A small multi-label image tagger, trained from scratch: num experts 4.
Rows from block 2, named by matrix and row number. Rows with one number belong to one neuron. Each number is 128 + 24 x the weight over its row's rms, rounded and kept within 0 to 255. All counts start at 0. Numbers have three digits each. After the name is the row's rms in percent of the matrix's.
# fc1: MLP up (model.blocks.2.mlp.fc1.weight, 3072x512), inputs 86-171
# fc2: MLP down (model.blocks.2.mlp.fc2.weight, 512x3072, transposed), outputs 86-171
fc1.48 103:098120150138095140115163108173119162178162143117148135109052155098090115125190130145124120144125174110095151159190141116141092089129124125103120121164126128123113094108140143176127072124135129154123141127142103127143129106114174110113065119136107100123154122
fc2.48 075:073120073189100100096088157140130119118100108127118148077125108130172158150128123145082165144110101147115079090102125124112156153117112166129102154117112122157088149124126083112146103122097137117109151160139173121151089114138111112134118152135140133136133115
fc1.49 099:155121135143137101107115128122144137105111154164164132130099176134151142147121138101138133136122114134156150099167065124122172157138151145146134149073097143094137129109129131120124156167170129109127137125122155160130131116103129079166096098112127102134156145
fc2.49 089:144110132107134114149129151122128108072128089105112129115189119097134154093108108143143131124153173167144129113115126114103147158089105138117128132139135110152126115112088156141147123128154134163119128146137082114117119101157119142164175101132116117164144142
fc1.50 097:101138092131125132143101122113133153144112140099143105152091112116171119105119178151191139092130144147115129135158133136068099073131138157112155145141141156132120149144129119114126154120114129107129143121132158100149118153130168146184127112118140124138141118
fc2.50 101:119149155102091117140127119129133122133097112151164152099140113142134114089149085138106126154162113106123091170122154127143130164102176140145117107121156140120128146131126149135136118135112114135150125099160090163081121100091115151115151143147141180143096178
fc1.51 098:144121134093116144146133100125160146138140142132104154128149123082109110130139130133146098143134100126177146137104104124132129139118132123135164098134133109131144132124146099135148107092143119153124139122114133073157132111122111167120090102132098090184124157
fc2.51 100:135108108121136125138131169166130087094169128108147076109136176121113118123111097088114143141162128149088120173144138109123136185137129121099100090137112119065110184107095139127133152157116121071161138190147137139123125099145124169119147112073136110123133146
fc1.52 097:127089128139135148140112099112158147143105133149119135106106123124117118137104083158128127078100137083163107140129099105142117135129122121138151117166125165158086152157102104122147129124148154129134123145119131105160134148161114121093144061140113113121140127
fc2.52 094:140138138100166128167111136107130131093181106164119128112134170130146127130163129119150104155104149145146133113104139114154165131114118118151122138114139102108127094125174196091115132164130100148112134129124154150114147103129119128103122109116133159147141117
fc1.53 099:152155167111097116116115121092127146134109114090109148115126097179103115095131136129113139171155172132165079178147104151136093111083120089155116096137119119118131102169093124122118150148117159148130141162135114154106101163158133114123116118116112073174108123
fc2.53 095:118142127120152144114098137143129116143131122142133073104116130086150081155124113106094119157123152131122121132126141128159151107144162175172116145100157163095127147146122087177155084119095182148107111068142180116128135100141145116129141148126147184088169128
fc1.54 101:146133105134132119156129141116177155141141048105159118162140114168154115153156102162117108130138112186128065143141109146116120108152148133114106154123099141142134122141149125105134163194143159074127125137136130136209186122139108130138111138138149136097156116
fc2.54 129:148162144112146124125155101126112128146140099122143124127124151149132128168142132104131130096123088152097194132122164111128124130126134101126138120110136161113138156120128125120135141105113064116138128133160128096111117123126164125173120116183166107156139152
fc1.55 097:107098115146130125113151158148162160090144124076143156111095104081109166142123158116119070143185135102155137132105120162121125132108124112117137145127175127097113074177158059151121125158080180125123140159154120105079127142122117105137153123105141120098124156
fc2.55 098:148122121109169154141118132094119116146119180112107140148121143128070139086141111123092155125062124201110120035140146091105090165103128099124113127104149133128131143132115161080110183106127133125132152134139137116170132119156138172110127123141104129151093107
fc1.56 096:137121104131111157098150122128101162087111119031107098104118097127120135115142127108122144078138141143133173163094115141145129116098118128140168111105137135131101097116133115120102082132113168111097149151148142138148118159179151116098104091130142118144122128
fc2.56 111:101140120122124132153135116121119137143159140144108155121109112141162150122123127148127121135148137129113135141111124139128148086154140090136066142139112133123158150131138178161114135095160192168123149109120144113099130135161108146141167115133122140092116128
fc1.57 093:106137121099129081131128166122111124137106118139137106090132203127132103159149140111123146125129101138163122146136099116130110056167141139121120117093110095152150148136126120101160125114132156095119125111130111154116146121199124180106142123135159154147114116
fc2.57 106:123103151134151074145117135116133150122121137097142118157112077158134112082127140144135110150097155120135155130127125150115156139102097108126159188165134159102099141172133124121144096146097151157132116107123177165153109132189130137126117115122108103174064130
fc1.58 099:127117163160133116127166140130140138216168114101113101154084155126104113124139137108127123127130133146117142120125146132151117085149123140141091117156148138129132124109170123120160123153126174114173167105169118093097160116110126144120152151152129106119095144
fc2.58 114:145147140122149173129108152119136121130112133157169131106155140143149111175044107124119140152180171166110145139134109148104116127092148148092154130112133146157167141139127104120122146120141113191076123131106114113121145131152141100164103129113127111153149105
fc1.59 103:134129147129140143113139115159109115141137167113147156107156120137126114141144133118156125127127142155090134059160118097093174118093143099138121194134118141143135129119154134113136132185143111107118115114160085109065148137138085127145116098083136111117135143
fc2.59 104:181119121068130107103050110145153123093113131147114130117148113086129124139112064111146120144142131150171124176095117141084069096106117134113137135173132147120096130143138077100145127089101141122169146159129139155160128139141139104160125141105108125173128125
fc1.60 099:216117158170170129127149127120130117174093125110114131130095119136131118104092113156101108104127183147131211080114117135089157130111144123109156176109120113112151171146135118144133131178139113110139099132101126135106169091151118173139195159137133118128168105
fc2.60 111:116134159117091170129127099149097141123127130098146150169135175162068136126137093158128131105109172107106142141154102166146078077150200137122118142139122159128142115132129118125160141143102169179141124110095112131155117130154117128110136145125119117131121130
fc1.61 103:113120105193129137141103112143128121126129152131097115106137085060139136107134122190151142118137149109151129144123149154127112134186131164148125154103132129144165116097144162154122123105120126085103101145153106122079136115108125139065159101119162163095126090
fc2.61 089:100131135110108131127144118117118113137139156126096121174130101108083096160135161122153057085106126080128156131099145117152107162131113117125125116117063157170091127139167125116111143137113135137150075103129128110144162120121148086134146166124092086141138147
fc1.62 101:157122167107111155109167117179125159123104118146152087130097158098115132130151108144110135143108153135130133131125112127109145183110116142156111122154083140114106161164119102121117136152112072166119105151122137086144140138147133119156120142110111134173134153
fc2.62 090:111144133100137101129106118052114115148131135104151091084137114116127143121116148102122150132135079133155084143145164128118120088114117142125088109108156143113131132106147116121128142137135124096125118132125133134103090105109122102138171129124107109071108083
fc1.63 102:094089140179135164141082113143123120152128109121131105155089044160082163116155129131102115128117123133126131167115119211094152107101111133141152110130122132113113130186127107098120110172119150124118111126129099126092068129139111160144124101133182142128099107
fc2.63 113:180107157079156138106080113162108110133131152098107151173163116121121121147058131129096110140145110098179129123147151069088133115162119123096123104112128146122077131112104115146147121116145111108111120110132166146140142150165163105081085095121115114143147125
fc1.64 095:123113102133154080185105111110121127141129139140111146134162091133114110110180122119150102161109110109118097098148123152115102117142129112140139148122134162131137151082084130078161135090100161099130128104136122109132112113090076145165110100128126144129155119
fc2.64 069:137102095119150162136116140134142115100122117109100117095136123119155104160160146151115121149165135151145177111082121183082103118159133107139128104147167149101139101101127139126108123124139144150128117169107138120133125133151117054147133134141123116124118124
fc1.65 100:198107150132112173125103121152159113116140118088130135144154120175129081113124166176083092124148116153117107098153083113113146111151139115123080115114135148108121130132123133139143132104103095109121136120168106150105133129131136155138159115128121137117117117
fc2.65 090:131083102120134087164125181106092147209113134133150124075143123074122131165132123078055112165083140114145135108089126128109106150096117131137138140098123124185152137148132102140114144120134148174138117157125095144193099101099112109154115121103109158125099126
fc1.66 101:137122136109107116143141149142121098170111114110112107127148125129137129155158123158127098132110137109148123103142091108136135093163079090100115131116132114118109139133108191185120160165094153101109143112151132139144141159144139152175108126115129131147121084
fc2.66 121:098160120126143126106065099139114120109120134109075168149113134151168122141134111079106134129144167145123094132135118144135104128118135138128123093127123144136163149138121106141097144095118125159111152102148145157159122099120142071170128161149150109115136121
fc1.67 101:139100110131127130121131094095135102134081100111118133086095161127138112095129097096180123097086143106101146115130164130148105086128096102108172145139143123107095131113112168139155145151142139146111137170082141113095129093094111128155134130137151132121119102
fc2.67 078:116103120132127121134130132129133137140101129164101133134137100150151129091128158093119138162126153136115147141086097116091111141179166091164096135098167121149174120134138150117050127109115126135126154130177142146133180120123099131186118129121143113147121092
fc1.68 097:126117139141122081109132100095139130137115102120117141114118148116154153153125110149148136133146106112134112126153108148116091139131127133134107105134104115110118129142132134120107112096157143121114172149121132136138132123115110067121136139104089136106119090
fc2.68 090:129161138080137132106109156143152126133141101153094181145162115122152152097147089084138147125092161144157142106107135134131144118111132113128109114119103091122136116178100153144128110147146151145139101112156144138137134135091121148106105084146122113145138116
fc1.69 102:108111090122145083168119124136137129135113134165135128100094117151122122161110116105123129129139137091135105091158119140093093150150079135131140131136180164166112131119155119111113108110135074122084136160114187146107119133168132110063114131160129118151134146
fc2.69 084:136096116168089119125099133100125133117132111171139144128173125141142140123094133106081117149090093094164100107131102113104118139137083147127131096125117126145156120112117095140135160150131160138077118137127119120180122122124124140159140112133119141146121139
fc1.70 101:111112091061113102123154125123115138118121146126121142126157122144107117132128117093111092150122141149116111114136143134139115134124120118140142138108123145102155137105124134125091094222129095149104147117121100075117088151125099145137117147120138165114152118
fc2.70 118:115133181137108127135138104123132121148168103122100165145125161146107112155099118106124155151108140115134112128151155077167133090135123084088135102142125125124121150159121120141119133140075142103173147138128121157134139104139147144117162131090133088183104138
fc1.71 104:150119151128138125114147119152147122132121141130074104101113118145135080101140103135124100054118155172133119100111136158102150098112118117113139078147128094130098130149116126086128143143112173103136150138149107155142105134107108114131128104144141105114129199
fc2.71 135:118083077126141094132115127142198157118165130155152119157134144138149136124108134148115121148137132094072135115109130140136135174114149140135152149141140080126135151095090102154157114110150133146128128128109140109094162145085115102135113162177101118122154067
fc1.72 098:117123124128156124106125181128067162122132113143147121107135141123106146107176095119146084106130167145096154117143083131109103150122118106138154120156118156157120135128123123159153164114100153150125083125122116075112155094175162135146129126145147080097104107
fc2.72 099:112067150116129158131120099136165145128101095110098116118164116118165117128122138113126121118125098148139110122117151143153167106105115112131141154099081103135100073108140156157162114175187108102084148102107156156085116138156171126094141098122137136148141125
fc1.73 094:141117127127174128140224125098163103161116111116122156087128138116161100125168153143127128098095112111124121187089093120122113130136124107114138182133165123163154129106129116126110110115106150089122127123093136128108114121128102150132085139087103157140130157
fc2.73 075:179093111131138093158107143115172155128122116119132111115112159172101130163160149134179134095121123161150129113127076173156100124149130145167128138158112095082144104129090129140140120172127131091159149139147138133158151101108132089114151124140119148169107126
fc1.74 098:150147138131178169147124143080070100162140184135114138140087109124132126128130121116154175145135139132167103113114143137101179126090106149178100106148058097144120093141138171130146132141124111143131103163134088096093154144107160122101116114125143114130133081
fc2.74 110:126098081124126116151167140100096081136099147103128124107096101115137126161128128186122140168103149090168118153089127091109129137153117148098160136129124181095155172114139149111092158082128110087152111170114103130188125163154098152106138161136133114094138169
fc1.75 100:156102096147149095124054130101099129122126103152122128148139099132155089143162134148143110108155109102118113175145166114134135090097144144113107080124120170151142137106071118113118127120129092114156116119177148119074095103137127142100145084124155126113128180
fc2.75 097:143123140081154118128163129172106083144153112095139102107140134146126120153122124104127161183152144102115100107125114069176102155090143104147126146124097110101128148139108127151153114099138121136127160095160127172164157101115125112212111133160125135111159136
fc1.76 103:073153130113132153138163137084148085067178124152159138079117130102105129133096110116121112145145115157098114103120065106151097110107101110157183147129124112099159131154112094137148186159146103123119145152107093111170097114120130172116140144158099102149118099
fc2.76 090:163135122130140112132130136131138166156079100081105136141130098144112129122123125147083093119106120138134139153107140161125149136167144138113123129130117104132106171093173157108164133118101094127137096087142165125125086144086146139097139137096122099090130113
fc1.77 098:152149191122163136149116145127158183106150121161121127105053130145142151127069110091108111138149129096141124106150121097145101134114133145151118123126124103102092078158142133156170127103066134139111102128120106195127143138064086138132186158131167107178119132
fc2.77 085:153118102146093165081140085128099095134179134143141125105163125136116114086131122131153129137097142169104179110117145163098117119131057140119163103131103131094128152100113106142099137108142129157168100133138132120120110118142135135092105092117146142147098102
fc1.78 094:126137134145105161117111142158119132175138112118099073155136117131152138129124113148123132167126112094143148123114121159124139133119108091110109106164115134149114116082129109155158142117099081131155153172071115105120120162155098152142093142144113130135093113
fc2.78 095:161107119111109134153064147111146164097138176135092113103121113127117121141132141156128099142087133150135096155126133115145154144121150136086106139139145179067148157110128116116151113167134163104101120116113111144131125139130155088106150127106140153113141112
fc1.79 101:097138113144119138144151124134140114121116134135163127117155123112171120122106099161118087118119152150137114143122161167112173089121113125114113120151098112098161129128182117147184132097127150115103117101118116126132132118147150127131146138145166149100115173
fc2.79 091:183135161122147120106153150147139150137112144145139128117142098132100123128117136119119073094131151128166079163132095124100159121146117145098159105117155101120125115123125135124122176147103123139159090140127106122135148167091108156150090120149156099122208087
fc1.80 102:131154129103157140161101124134158123111122120115092144109139125112134114081136119155140153118092113120141158100152129136098125198132129154151136152162126117177124110129106126134103119117137134155142113162148100113127160124106115085133153163121108131129134132
fc2.80 108:122137139139084121139157112125113130190138142128118139114147095127141149141156145147097162125098109130118092156128126147082123146093070090122131133122112127124124160121131143143124131094097176100135136172127151167132136133115123173130113109121173107154113148
fc1.81 098:087127152088113102121120142133110214090127147087100132140095169117171139088174132184148139131119142117163174124108146117145187141140133097128112139084165153124119150135083145124121122137134165117129158127136162150141096167097082094127117151171112133162139123
fc2.81 131:118093150115104147149154108141150112112108129101138165110117101124130074120122129160151142144108129142116125199136110129121112155166142110147137070162044142099151118134118156137088158180141118134134167129146118189085153079138125113156122095133169147130123111
fc1.82 097:147151075105131154185121101128088112163083120096142103167076131123145108116125162124145129144121098120133118140112099134113136176130108123105102114137133109138077130105103143108137112056165108133096127130144110164143136164090078147126146145190077155088140115
fc2.82 115:118135176160136122138107144165150139131138158108174149130124124108095134131137157128114118114109097077161107151121119123130161135125178142145125130118115133142168123145121128110142082174145172080165120126108164135141138145158176125143108128118170148110128131
fc1.83 105:151131162157167145120148126107208148133107116140152127083118145135082149088114132100122136151138146139139094093085155171110128098124112156117123149132129115132114095170086142136112133107103100084105131118118135133124098123157098132149087053133114139118118093
fc2.83 088:163150147095136137128110153120146117097134173115154130117101131199138054144094135119108166075163145146125088176120163126102113161126131150148133120124126134107143150151098126110113130121144162107108135108119127112107116095160132130094157154120101159114149134
fc1.84 099:121115160140098109112114141119144096096109091109071179153176073116110110144124109135132127141161161136124111087160137153136164173134142115138064123160135116145162105102134132074130108130104134107087145113105113138164149140135089110149122167122107109113160158
fc2.84 059:114162122141136110129094117156139110127146123110141135143109121105175145097105127135169124126128166136119151144121134151119100123099122106141146102133150124169102146166118125150169112117125087119141178120124153137119131149121096126122126099171137132105153155
fc1.85 099:104115111151143104144106098119157136134108156164093139145133133115132116159133176112137126150111144148138118133192123143165124110146138124126151126128084088151112100115129117145145113141115100117154161115120074131170126074157125147131146095104085127133139113
fc2.85 125:140148126137135139140100090158069144139113148125166099140098082159142123092076105130122138114162072133129163154119129126139092161144135089159130172091125145103116147138160107066111119145109169123146095095150134084135105146092125147097150135095131159123132105
fc1.86 095:114117161106136103166124125119124085103156121124106117136102141181212153149147197098140141083118187143132106151119121161120106110094133131147125105124098149122126091122170126136149123109087130131151118101169103091124131131123085157167118116073113147127114178
fc2.86 075:100114087148077104131109169161110151109079146151097124181124124098106167111130145089093133130116145127160112149123149147135104123125095132118107189163119129143140141118115139103098166160162112140125127149143145144129137122143127170064102140121108142139121131
fc1.87 101:091118133135128142118104121134166142107135095111087151091119110108093096138124102125139133135116137131118115110120093119127168113121081136121082140143122158151108141109163129129157113129121112132115087106152119173140142162151165134121130148153131125157126120
fc2.87 103:077119142158143119113156167119146139119168146082152134150154029115175156152134147177078172091125111130120144143093090099121104095166073145134136118130095092133141138166101110112115091120109113134059134101105166101118108104094131112086106172112126143098171178
fc1.88 099:114140144090144144098057128132162113133151100110131136120111146110107106163104149097120128129159127080178146117161124136107147132122133171111103132132114077133146112129148156149102098131146137137126209119129118138152139118160142144178107101156154136161105151
fc2.88 103:188137113133124165115129131146124184136123139153119110179129108146116167146110104118107160104107149168110131120085124138153113162174197144140137119091195098117116187130104152101189150152112127132163116144139142111097089162151095136137110105163138108170139141
fc1.89 098:149145089156126172118170102079120148109097141139108115137135180131115130151099136119138129130101103125137144134118104147091140135107100102130118152169109152123126131196100130097135118173136130127106115115126126156120130112120089153112143131113119126109115116
fc2.89 059:107115152124101105098138121133151104122130130132132102111145146112148108102158118126110103130111099086116164145135110142105139129071137165090103131164121133111132120096141140143135118125106175107144107118066130142152129105144138136115097126104129162140081142
fc1.90 097:110136093147091141157114139074122116167121153137142093127151160138085152110142140140102149139122138145146161153136095116133098105102135173132103113151129144091179128132130159108142121134135179123162126081120147127133139140136127111117101128111134171115089129
fc2.90 109:101129133113136147154110122157120127113137132155131092096130145156135099163082146138146155155113121083125108189079159129130135109126148111120145131160113125144102157137126101125130173121110138117120091151160107100136115150131186139174135127136137146123118166
fc1.91 100:134167121123152116123087117149094086105135114114123115157111154136104114150119166116112141139123138151138109097105144110128084126132118145157149127121135134113142117143122141119142135121126158103105153130127133101121164114112112078156132114132166136148143136
fc2.91 072:144152138129136126125130121096106153136079109090100133122184132131140098098152129131164161086134119113115133132129115113109178133126106133080112140145118109113153104142126174176102165109137123145125119128120100105116153140117105081109116070151093153136089120
fc1.92 099:131145128120141129118083116106140122073099116140160108131163146155131121169116117134161139116117126145109153155126109120161132120150105188144104134138124105147054088116089146146124127116120082090110088117153132095112130147144151148149113116116107163094082111
fc2.92 100:156149135140146135126169159114128134121145137114095112139136130138116106153137137134112133096135150160176140119086117131096083070139153141107122157133156147097137117143102123098145132104151157160141146154118133108130174111127112140110121163135169182131137126
fc1.93 104:104122110118069136146145060133103141126099157133118138177128155089120106129149154128152105132129156137160114124132109178110165126117129113131135144118136159136079109120138073114113121138134127104118099175131101115126114115151113108094145105133101150083174074
fc2.93 097:156152142109138094138118187079158121151169104130124097130153149041156098129120103139136113111175123115116176175111131107126145104101159103117137122141116148136179170163130120151144122111104092102128134131098126159111142113106104101137092125124115079192164139
fc1.94 106:136121162139161142110121146104128108127137138148183150147127092089118095135153123133114084150095108136144095128146124141128138179086102124133088119119125129132142125123139114142121124119122148140137152089124129117111142105104085140102132106144101132100138143
fc2.94 089:158197139101080142163138115153148110161102070159109116094129091144123133178149125088171146127154137105133137145085115132154125106132152119142120160071138140155146116137120161146097116121128143144105122144112136121151142153141134165135122131118127124135150123
fc1.95 099:116123154061109118149144163140104149135161117140136080093188133131111160120130129138110126091132123083118173130116102167065138095182124132153066111144110105140114118099087128165159137127123086119073177144112137129134128123122127111125111121097113124113139116
fc2.95 080:144148125160121144150106120135138109083144169132133158085141135103170124132154156089125077129125145164149135126126140132157159162067133158151170155115166112123125091134110129127107135131121166173129132160073166154130105131149091130121109104128119157133137115
fc1.96 106:122112115122134147117136135170092104137116146130126114145128156108154143154112143111170146151154130111110122131144092125132153151138159104108116127148166136120101148142119198070150145120090122110111134135106152121139140123193127135150138131117117140133125140
fc2.96 087:168147125126134174140127112134172177123143120091170128122107134123107145100125100194153136133084154163142147125119130126149127137115170131137157135061176163120144165130147157131097138073148098149138124108097061114114134109145123141089147128121158141145091171
fc1.97 102:107132122131106116083136165144168107138148129059150135112129084130124146166105154146120115096088139116143114103126115124119149148133152158135133152131110124120173132131151078149138162126127087069067112114191159147133127195129115085176114134161148114132140194
fc2.97 100:109087101148149137100123145096139124154140137133103132101141085149137148122105119112142125104130136123104155152126173102106091133085124138087095109118140120146095135146128128123120147098138125162157120129108093129100142143171150132119105103129174121162111134
fc1.98 107:107132110130092118086144128102118158122150126124141110130094142126112070076141122106153154124146110083130105121120166132172120143120138159132102110133108130110117089094133108131131158133138135122094130132166143143130117132142126170149147125129116104068129094
fc2.98 119:134145164145128121117106160155119096115147127117135097133164125136115157165129130132116155144148103125104100132154143090128119171111131107101157135153099118123139122156112155152146135147117172116166152138131118083109073139114119098118133106124126127145084165
fc1.99 097:148122161127080118108129139121102118119140092137165112156102110162133131174106151142097080120118136107097112153124111149134131076164161113133159122165117130103120138137116123073137136143110200139166121088146158126157152134130183151108126121146179129201129137
fc2.99 074:197145114105128128110121115135123150131097138153151140112125118160159109097131110100127135127150107109146123077144091123150109128120142147131128095142142133174166153139162166139102152141137147122109125133118116176107078133142136127099108139108102167090121123
fc1.100 097:090129135108135092123171128102139106173131113144160075127149115141149140159140133094117105063147082144120108099141095114124154081123144109129148151130146166126119083111105132133139159103131101100115128121109102120144129132143126127131155130119109149144118158
fc2.100 074:103100125121121171174093102127121131136146128117139124123090158113103087145116143181131126147144146101158093139119133114112134145123104151153141102144117131136155131135118122121058133153112126137134137115111124133120134115152090094165143132093147122136123175
fc1.101 098:126082132131127136102099118141113129122137105159054134130117129153097133120151104119141134098084167120158126094101145144113113128122118167129178124087151159124188139136107114197124110129165180088148130131162147148144057131146119161137195127130137112125118134
fc2.101 103:115132097164114100124159154128121153102154133053143148176140130164120164100140151128109109153165170151134151147105137141127180132134132132107125149100155112108150107110105128135136124119103122133112141145097090126075162142125112083127090119131105114133118117
fc1.102 099:126165112136158108093145126124094102095159104154127148114142136150137087166108120114107148118124142111130098093098101143126133117103131201123163162155130135117119111130130180124108148130133064108116170074153067111152125136119117141114069100150114160110115127
fc2.102 089:146113134128163082095149168121150181127124141100105092163114100108103154156153153148111142192122109132125193076162134129137083140157118096146106124162105111130198084149127129150181077107183093131113100128119159130129098105112141112191157110047109136132093161
fc1.103 100:098109115150127143113137077165141146102139096135101108109120141101129113097120133092195110162124120141157114118105101169123150114122089147094109180112132101148123196132134149165111123154141113138150161126131110152146104171108118143118152126132114160116111135
fc2.103 080:141154146059124153159107115144139060183123075120105134149191104119133083120109138129156164115144140132093123122143150138103098106129137137102155150152126113120138147091115116114102115124088146110154129127124094154118144093148110119115148151135124075124137112
fc1.104 105:123153134097135108128124095170107125131113137085127108124124100100115134123117143118087133102110105144068110124119149119113157130140121116110174114186138122162144115107123134083151135165110117120154131128098147125141141122126173157108090125129144141149152108
fc2.104 106:110080171127092147155099179107134159119130141115157131123188160127136095132140157125150113174113121133156164133152137103131151159100119071116127114065109129152112125107134174148134098114158148098130114100139116109116148125130130080084138121105118112107133113
fc1.105 097:098090092109117076136144143121153166138140125146129108150178152152089140154136125125141095137139131105133121117104095142099128177157166118113089121113142108109113079115140140132153166139163090148124119103113157143135056122133128116131156079149150134129122139
fc2.105 071:124107131133145171135108114115142131109140118093102137136149120134109183097100107138060165097128148123113116128114096092119146124105160118110148143160123156137154157103100132107113087105105102121191124128115102115139141125159092167137058136116088125172123103
fc1.106 093:124141155134139150116115137121092124124094152134158149132108112174118148126120126141136111124164162132101107108105120121136126113130137143108160113157151067163125077138124151075108140102125094136130141127097146106138132118163138110149133099131162129124126127
fc2.106 084:145086104104128091098118119122101127141132116103117104109114150129133160130136129146098136113139111150120081099139113166141197149170151125112141150133118121105174133119117175148162119075123163109112097115153088113114155166122155104109144159111119121136140158
fc1.107 105:142107174141159193130099109143112094179135118159130079139159170145120111153120150098105129112137129116118122100146138103162102106158129139108128152116116119147160151108139108131106151098101179102084140117160133132154114104120132130159153162170101156077113085
fc2.107 098:081156154135129128091197136109130117122161125101137126162102146152173122132095154134161110174102112150126105128126111166124152099137133125167121143146120140129131129161134109072152149139134084163141148128069100135114154110128113119106170072116098173132136142
fc1.108 108:149144129095110122124114148141154112109111143120144150147121141132157115123142089172117197142109121091163129109112136115156128105152165116098107125149126107144098150140107184072122139122120153141144119099096075141134146108153095145091061127086120136144119120
fc2.108 090:183114132147151149125136161139134094102141130149155110164114134140108121154184163134124160117119137129114132120118130105121101150145143119115139155121116131155180152082149169106147096137101136157145104143114138164126117139113104090161064111107087095120093121
fc1.109 102:097143072154130135137138142109107111153118143130128107135122102127147164143125085139100113085142154100139145136104147111118098151099133119140145098167130145137149128103124095103111163111113114135131122122180087130155098085125150154119108115128157140101181124
fc2.109 093:153121132153123115087145118108151111138119135171113119099107156166140126106099132135142108147122116088121077170132137121135119137156092117125088118075159080121082109167097121132123091152126173092149115084167114123143130148115100154193201137152119124146137122
fc1.110 096:110174123174113172109110116130113123146115126118159134122147134101142135093129132155140119143113090120102157127118107163088110153120094181074130104128100131140102090156137134140082135115155164130104114144129135106114170095139143143137137140093139129161125156
fc2.110 073:138157077083128144110107093158122115157140156119135145093132130180100092103117182077128195101073155147164119125156171135070081140121127113162127096133136148125139129084143123152126130162115123073137124101140068129128108160151113131106071102116140103130172094
fc1.111 097:089110107140098111133130164153142126139116130142122151124125138163171105119150204166142136163119152112150127133143132154120158128091139131115091146133099172107091095124119168119141140132142124182103099108123139155136123121179137124139109140138108086131140121
fc2.111 139:143111157099146147136174095107094177158115079077121105119095088118110128159130135149116134100083133103109099136119158133141129127122128115161129158141128121107129131159131142149107157174107113095078183145152103134098172179117085100111133097128142141153166120
fc1.112 101:140121166099132162135111138153135167218144123104162125137126120146133134163105151134135137117074150157137120140082156100125126141106113121118109112154101152107123193166146165125104104093151085123141149176145121125120084125118142135084151131100107110130143128
fc2.112 140:196099134158136098139160160141129136129133111129081149073140138139147162100138144155089138122142151117131156112143132132114130127125078137105142120136128134117135131142140126170103129167118155102154112121120112162172113120132124140117112099140097122141104120
fc1.113 098:133143123141103091125091126123110125127158155117128147091145112180141128144176128078123106103114109134129134120114123098112112147130141166162116147148186118116151125144137134204101110115156109126183121114129101127072142164130160096172129077153088141144116125
fc2.113 089:155125108141076140152097139136110121169105159138101142119094123117171084138085134132161162136135081069118131151091156139152161099156111133107111159083118126179125170141147091125112148132105129148127135097140111117145132136121112143099147108153151149107146147
fc1.114 094:120126131107151128121136096103158114109148124080073131118141150098151159122172125154148141124092139125166164079124141119152164104102130129101116167162125120124125146172151079141135163142128147159094073112166128124160147116180102097116156089162136112164137121
fc2.114 131:135122160126148131126156122115137158094140110129164147075135120179153121156104085149128119095157149124093119095099141150120127071125126107119165150126196127077139128139144118152107124162146126065151123100118121139126132184111120162127127144184145174077141133
fc1.115 102:165118136125139171122125142110129154174130098127100100128169123113158083112097152123185172103115133109123093133103125137119070144106135163135126140120136083118126098124130125147127147140168161106106129102152173102157136140141140133136087123088112135113136164
fc2.115 108:111137138124135126148184123146152161106086124103134086112127106128123104175146112124131132134134134150100149140127131154147151149066144133117124113130156153106128150108131172109138107111112118124181129144126063105092101121134158140143145154107135146131137127
fc1.116 102:117147148131135162159102141090128087172104115133179168127159142147148106149105111140123176112109117087128124119124151102149126131135109140151123143117152125152126132134133147116129118121101147055128135168134162139113133170125114109125130096107084132120117134
fc2.116 105:114114141079131149138110093118151172085201080097155111118136106137156119148136114077091107132127096158140143118111169153130147149145119073079128124136134158105101148170148115164134157139133089136145127135164118117155152092136181148090130090147136140155125120
fc1.117 096:150143165144138118118159128101117155129124110142131139186079105121116165113089166111127101072130120060133122136151115151110109133140130152128156139117110136151155130125127101127146113118117152121182091099146131128130106126159135144151126162126123141140160127
fc2.117 093:112109047109131119114084121134137122131136164142103157082098124112116137124148121138170155134114140173127161157072093186116096140130113105100132096080170111124122092127157112124110174105113131107137151116125120138128148124110131182177110134143132137145114112
fc1.118 100:133138117149108105089110108149128132141116116125130148105171121131112106164164093134182103119107136153146129110146182169107126194100110096091140096112120123142126153114103173125115126135138113110125110131135111119096122185146117142204112121158107084092150159
fc2.118 095:104114134151128226134116148130138098118137114109141158152083170108197090114136132098091133142139088123160152162118107119141137087147126113094147140124126148151185107130140110141144138143072150144120138140146121130131107093115165105124154136111170128146138145
fc1.119 102:149116106152124149115140078132128140172136124119157092086114111125132130090117128101117118133145109119137114150121163096146159148114140122135116110169122120118124093150136138101154122152127075157145173151146119098102139140141109114160123124132136156139123155
fc2.119 082:175115146114151139151087124100126113082129094134126113096101142148099105090122150134126180087112138151120157148094153110127130127167119165094158104122116106157151127165111181129138094122135143158178139132157115155094087165155154138134113143125114143143119142
fc1.120 101:092144125127126158113121143100086109194152126150113113135144100112132127120093108135121139126171111100101126105136069155131128172105134148090156159133158122143142167141087152133091121151121078131087090152137099084137135126176124118139137110144131155130125125
fc2.120 114:138109144119090169112155133108140111081093104114106172134113170126138119095115132127131151127126088152149142097121177085106120143160084117112115084143113099133140122166151170096147116118109110151124155085103119134164125110100143092091143091147121134143156097
fc1.121 097:184103122127115100132135164174150107156141116145198085118124145162135163120149116106123170161147096131159115118123104094168199154116115135138167101137129179160179088112084160120125109146122148134165118132112164146135123120105133152101161138136147108159119149
fc2.121 084:126096111138103162151150130106137084167094136126118141112132107120159155117100104065096108111112133091111180132148115147106115099109133121139129122162175104114107115103155116182106165165152098122093137080153153155122187128118118121128118100118100178117131134
fc1.122 102:098141145119162160140130159138105112127154114142143143128137121090130181114080148110122123137132144132121133138122108115138151125134186156149172142129138112139163138129105176119102074115126104125153107120124159124076118087195141121130170120113108126123121182
fc2.122 065:106137145130107118087143135147137113149131149104093184155106112145128130129156135142123133110120158101131183143114112131135130111189119096098118142038127169102108101123119139118153138141108133139104146165095110101157104170128139146077088117143168177123121077
fc1.123 100:165134152116160146139121134134114146145112126123113075127100118146121146117144130135126128149117113090157096130099140134184130120167113108089079095090084093123151189152110101103136126117119166119113128143178089176119159115105148099135121132117131184121104128
fc2.123 094:102102152129098131122164091121117124154159112129166134119093114087142124164121129109122120133100183142123135139124145126112121111120140154182137130088125178134106127115148131139138114133146127130134117152095161085170150103090120128106142140180121109131122109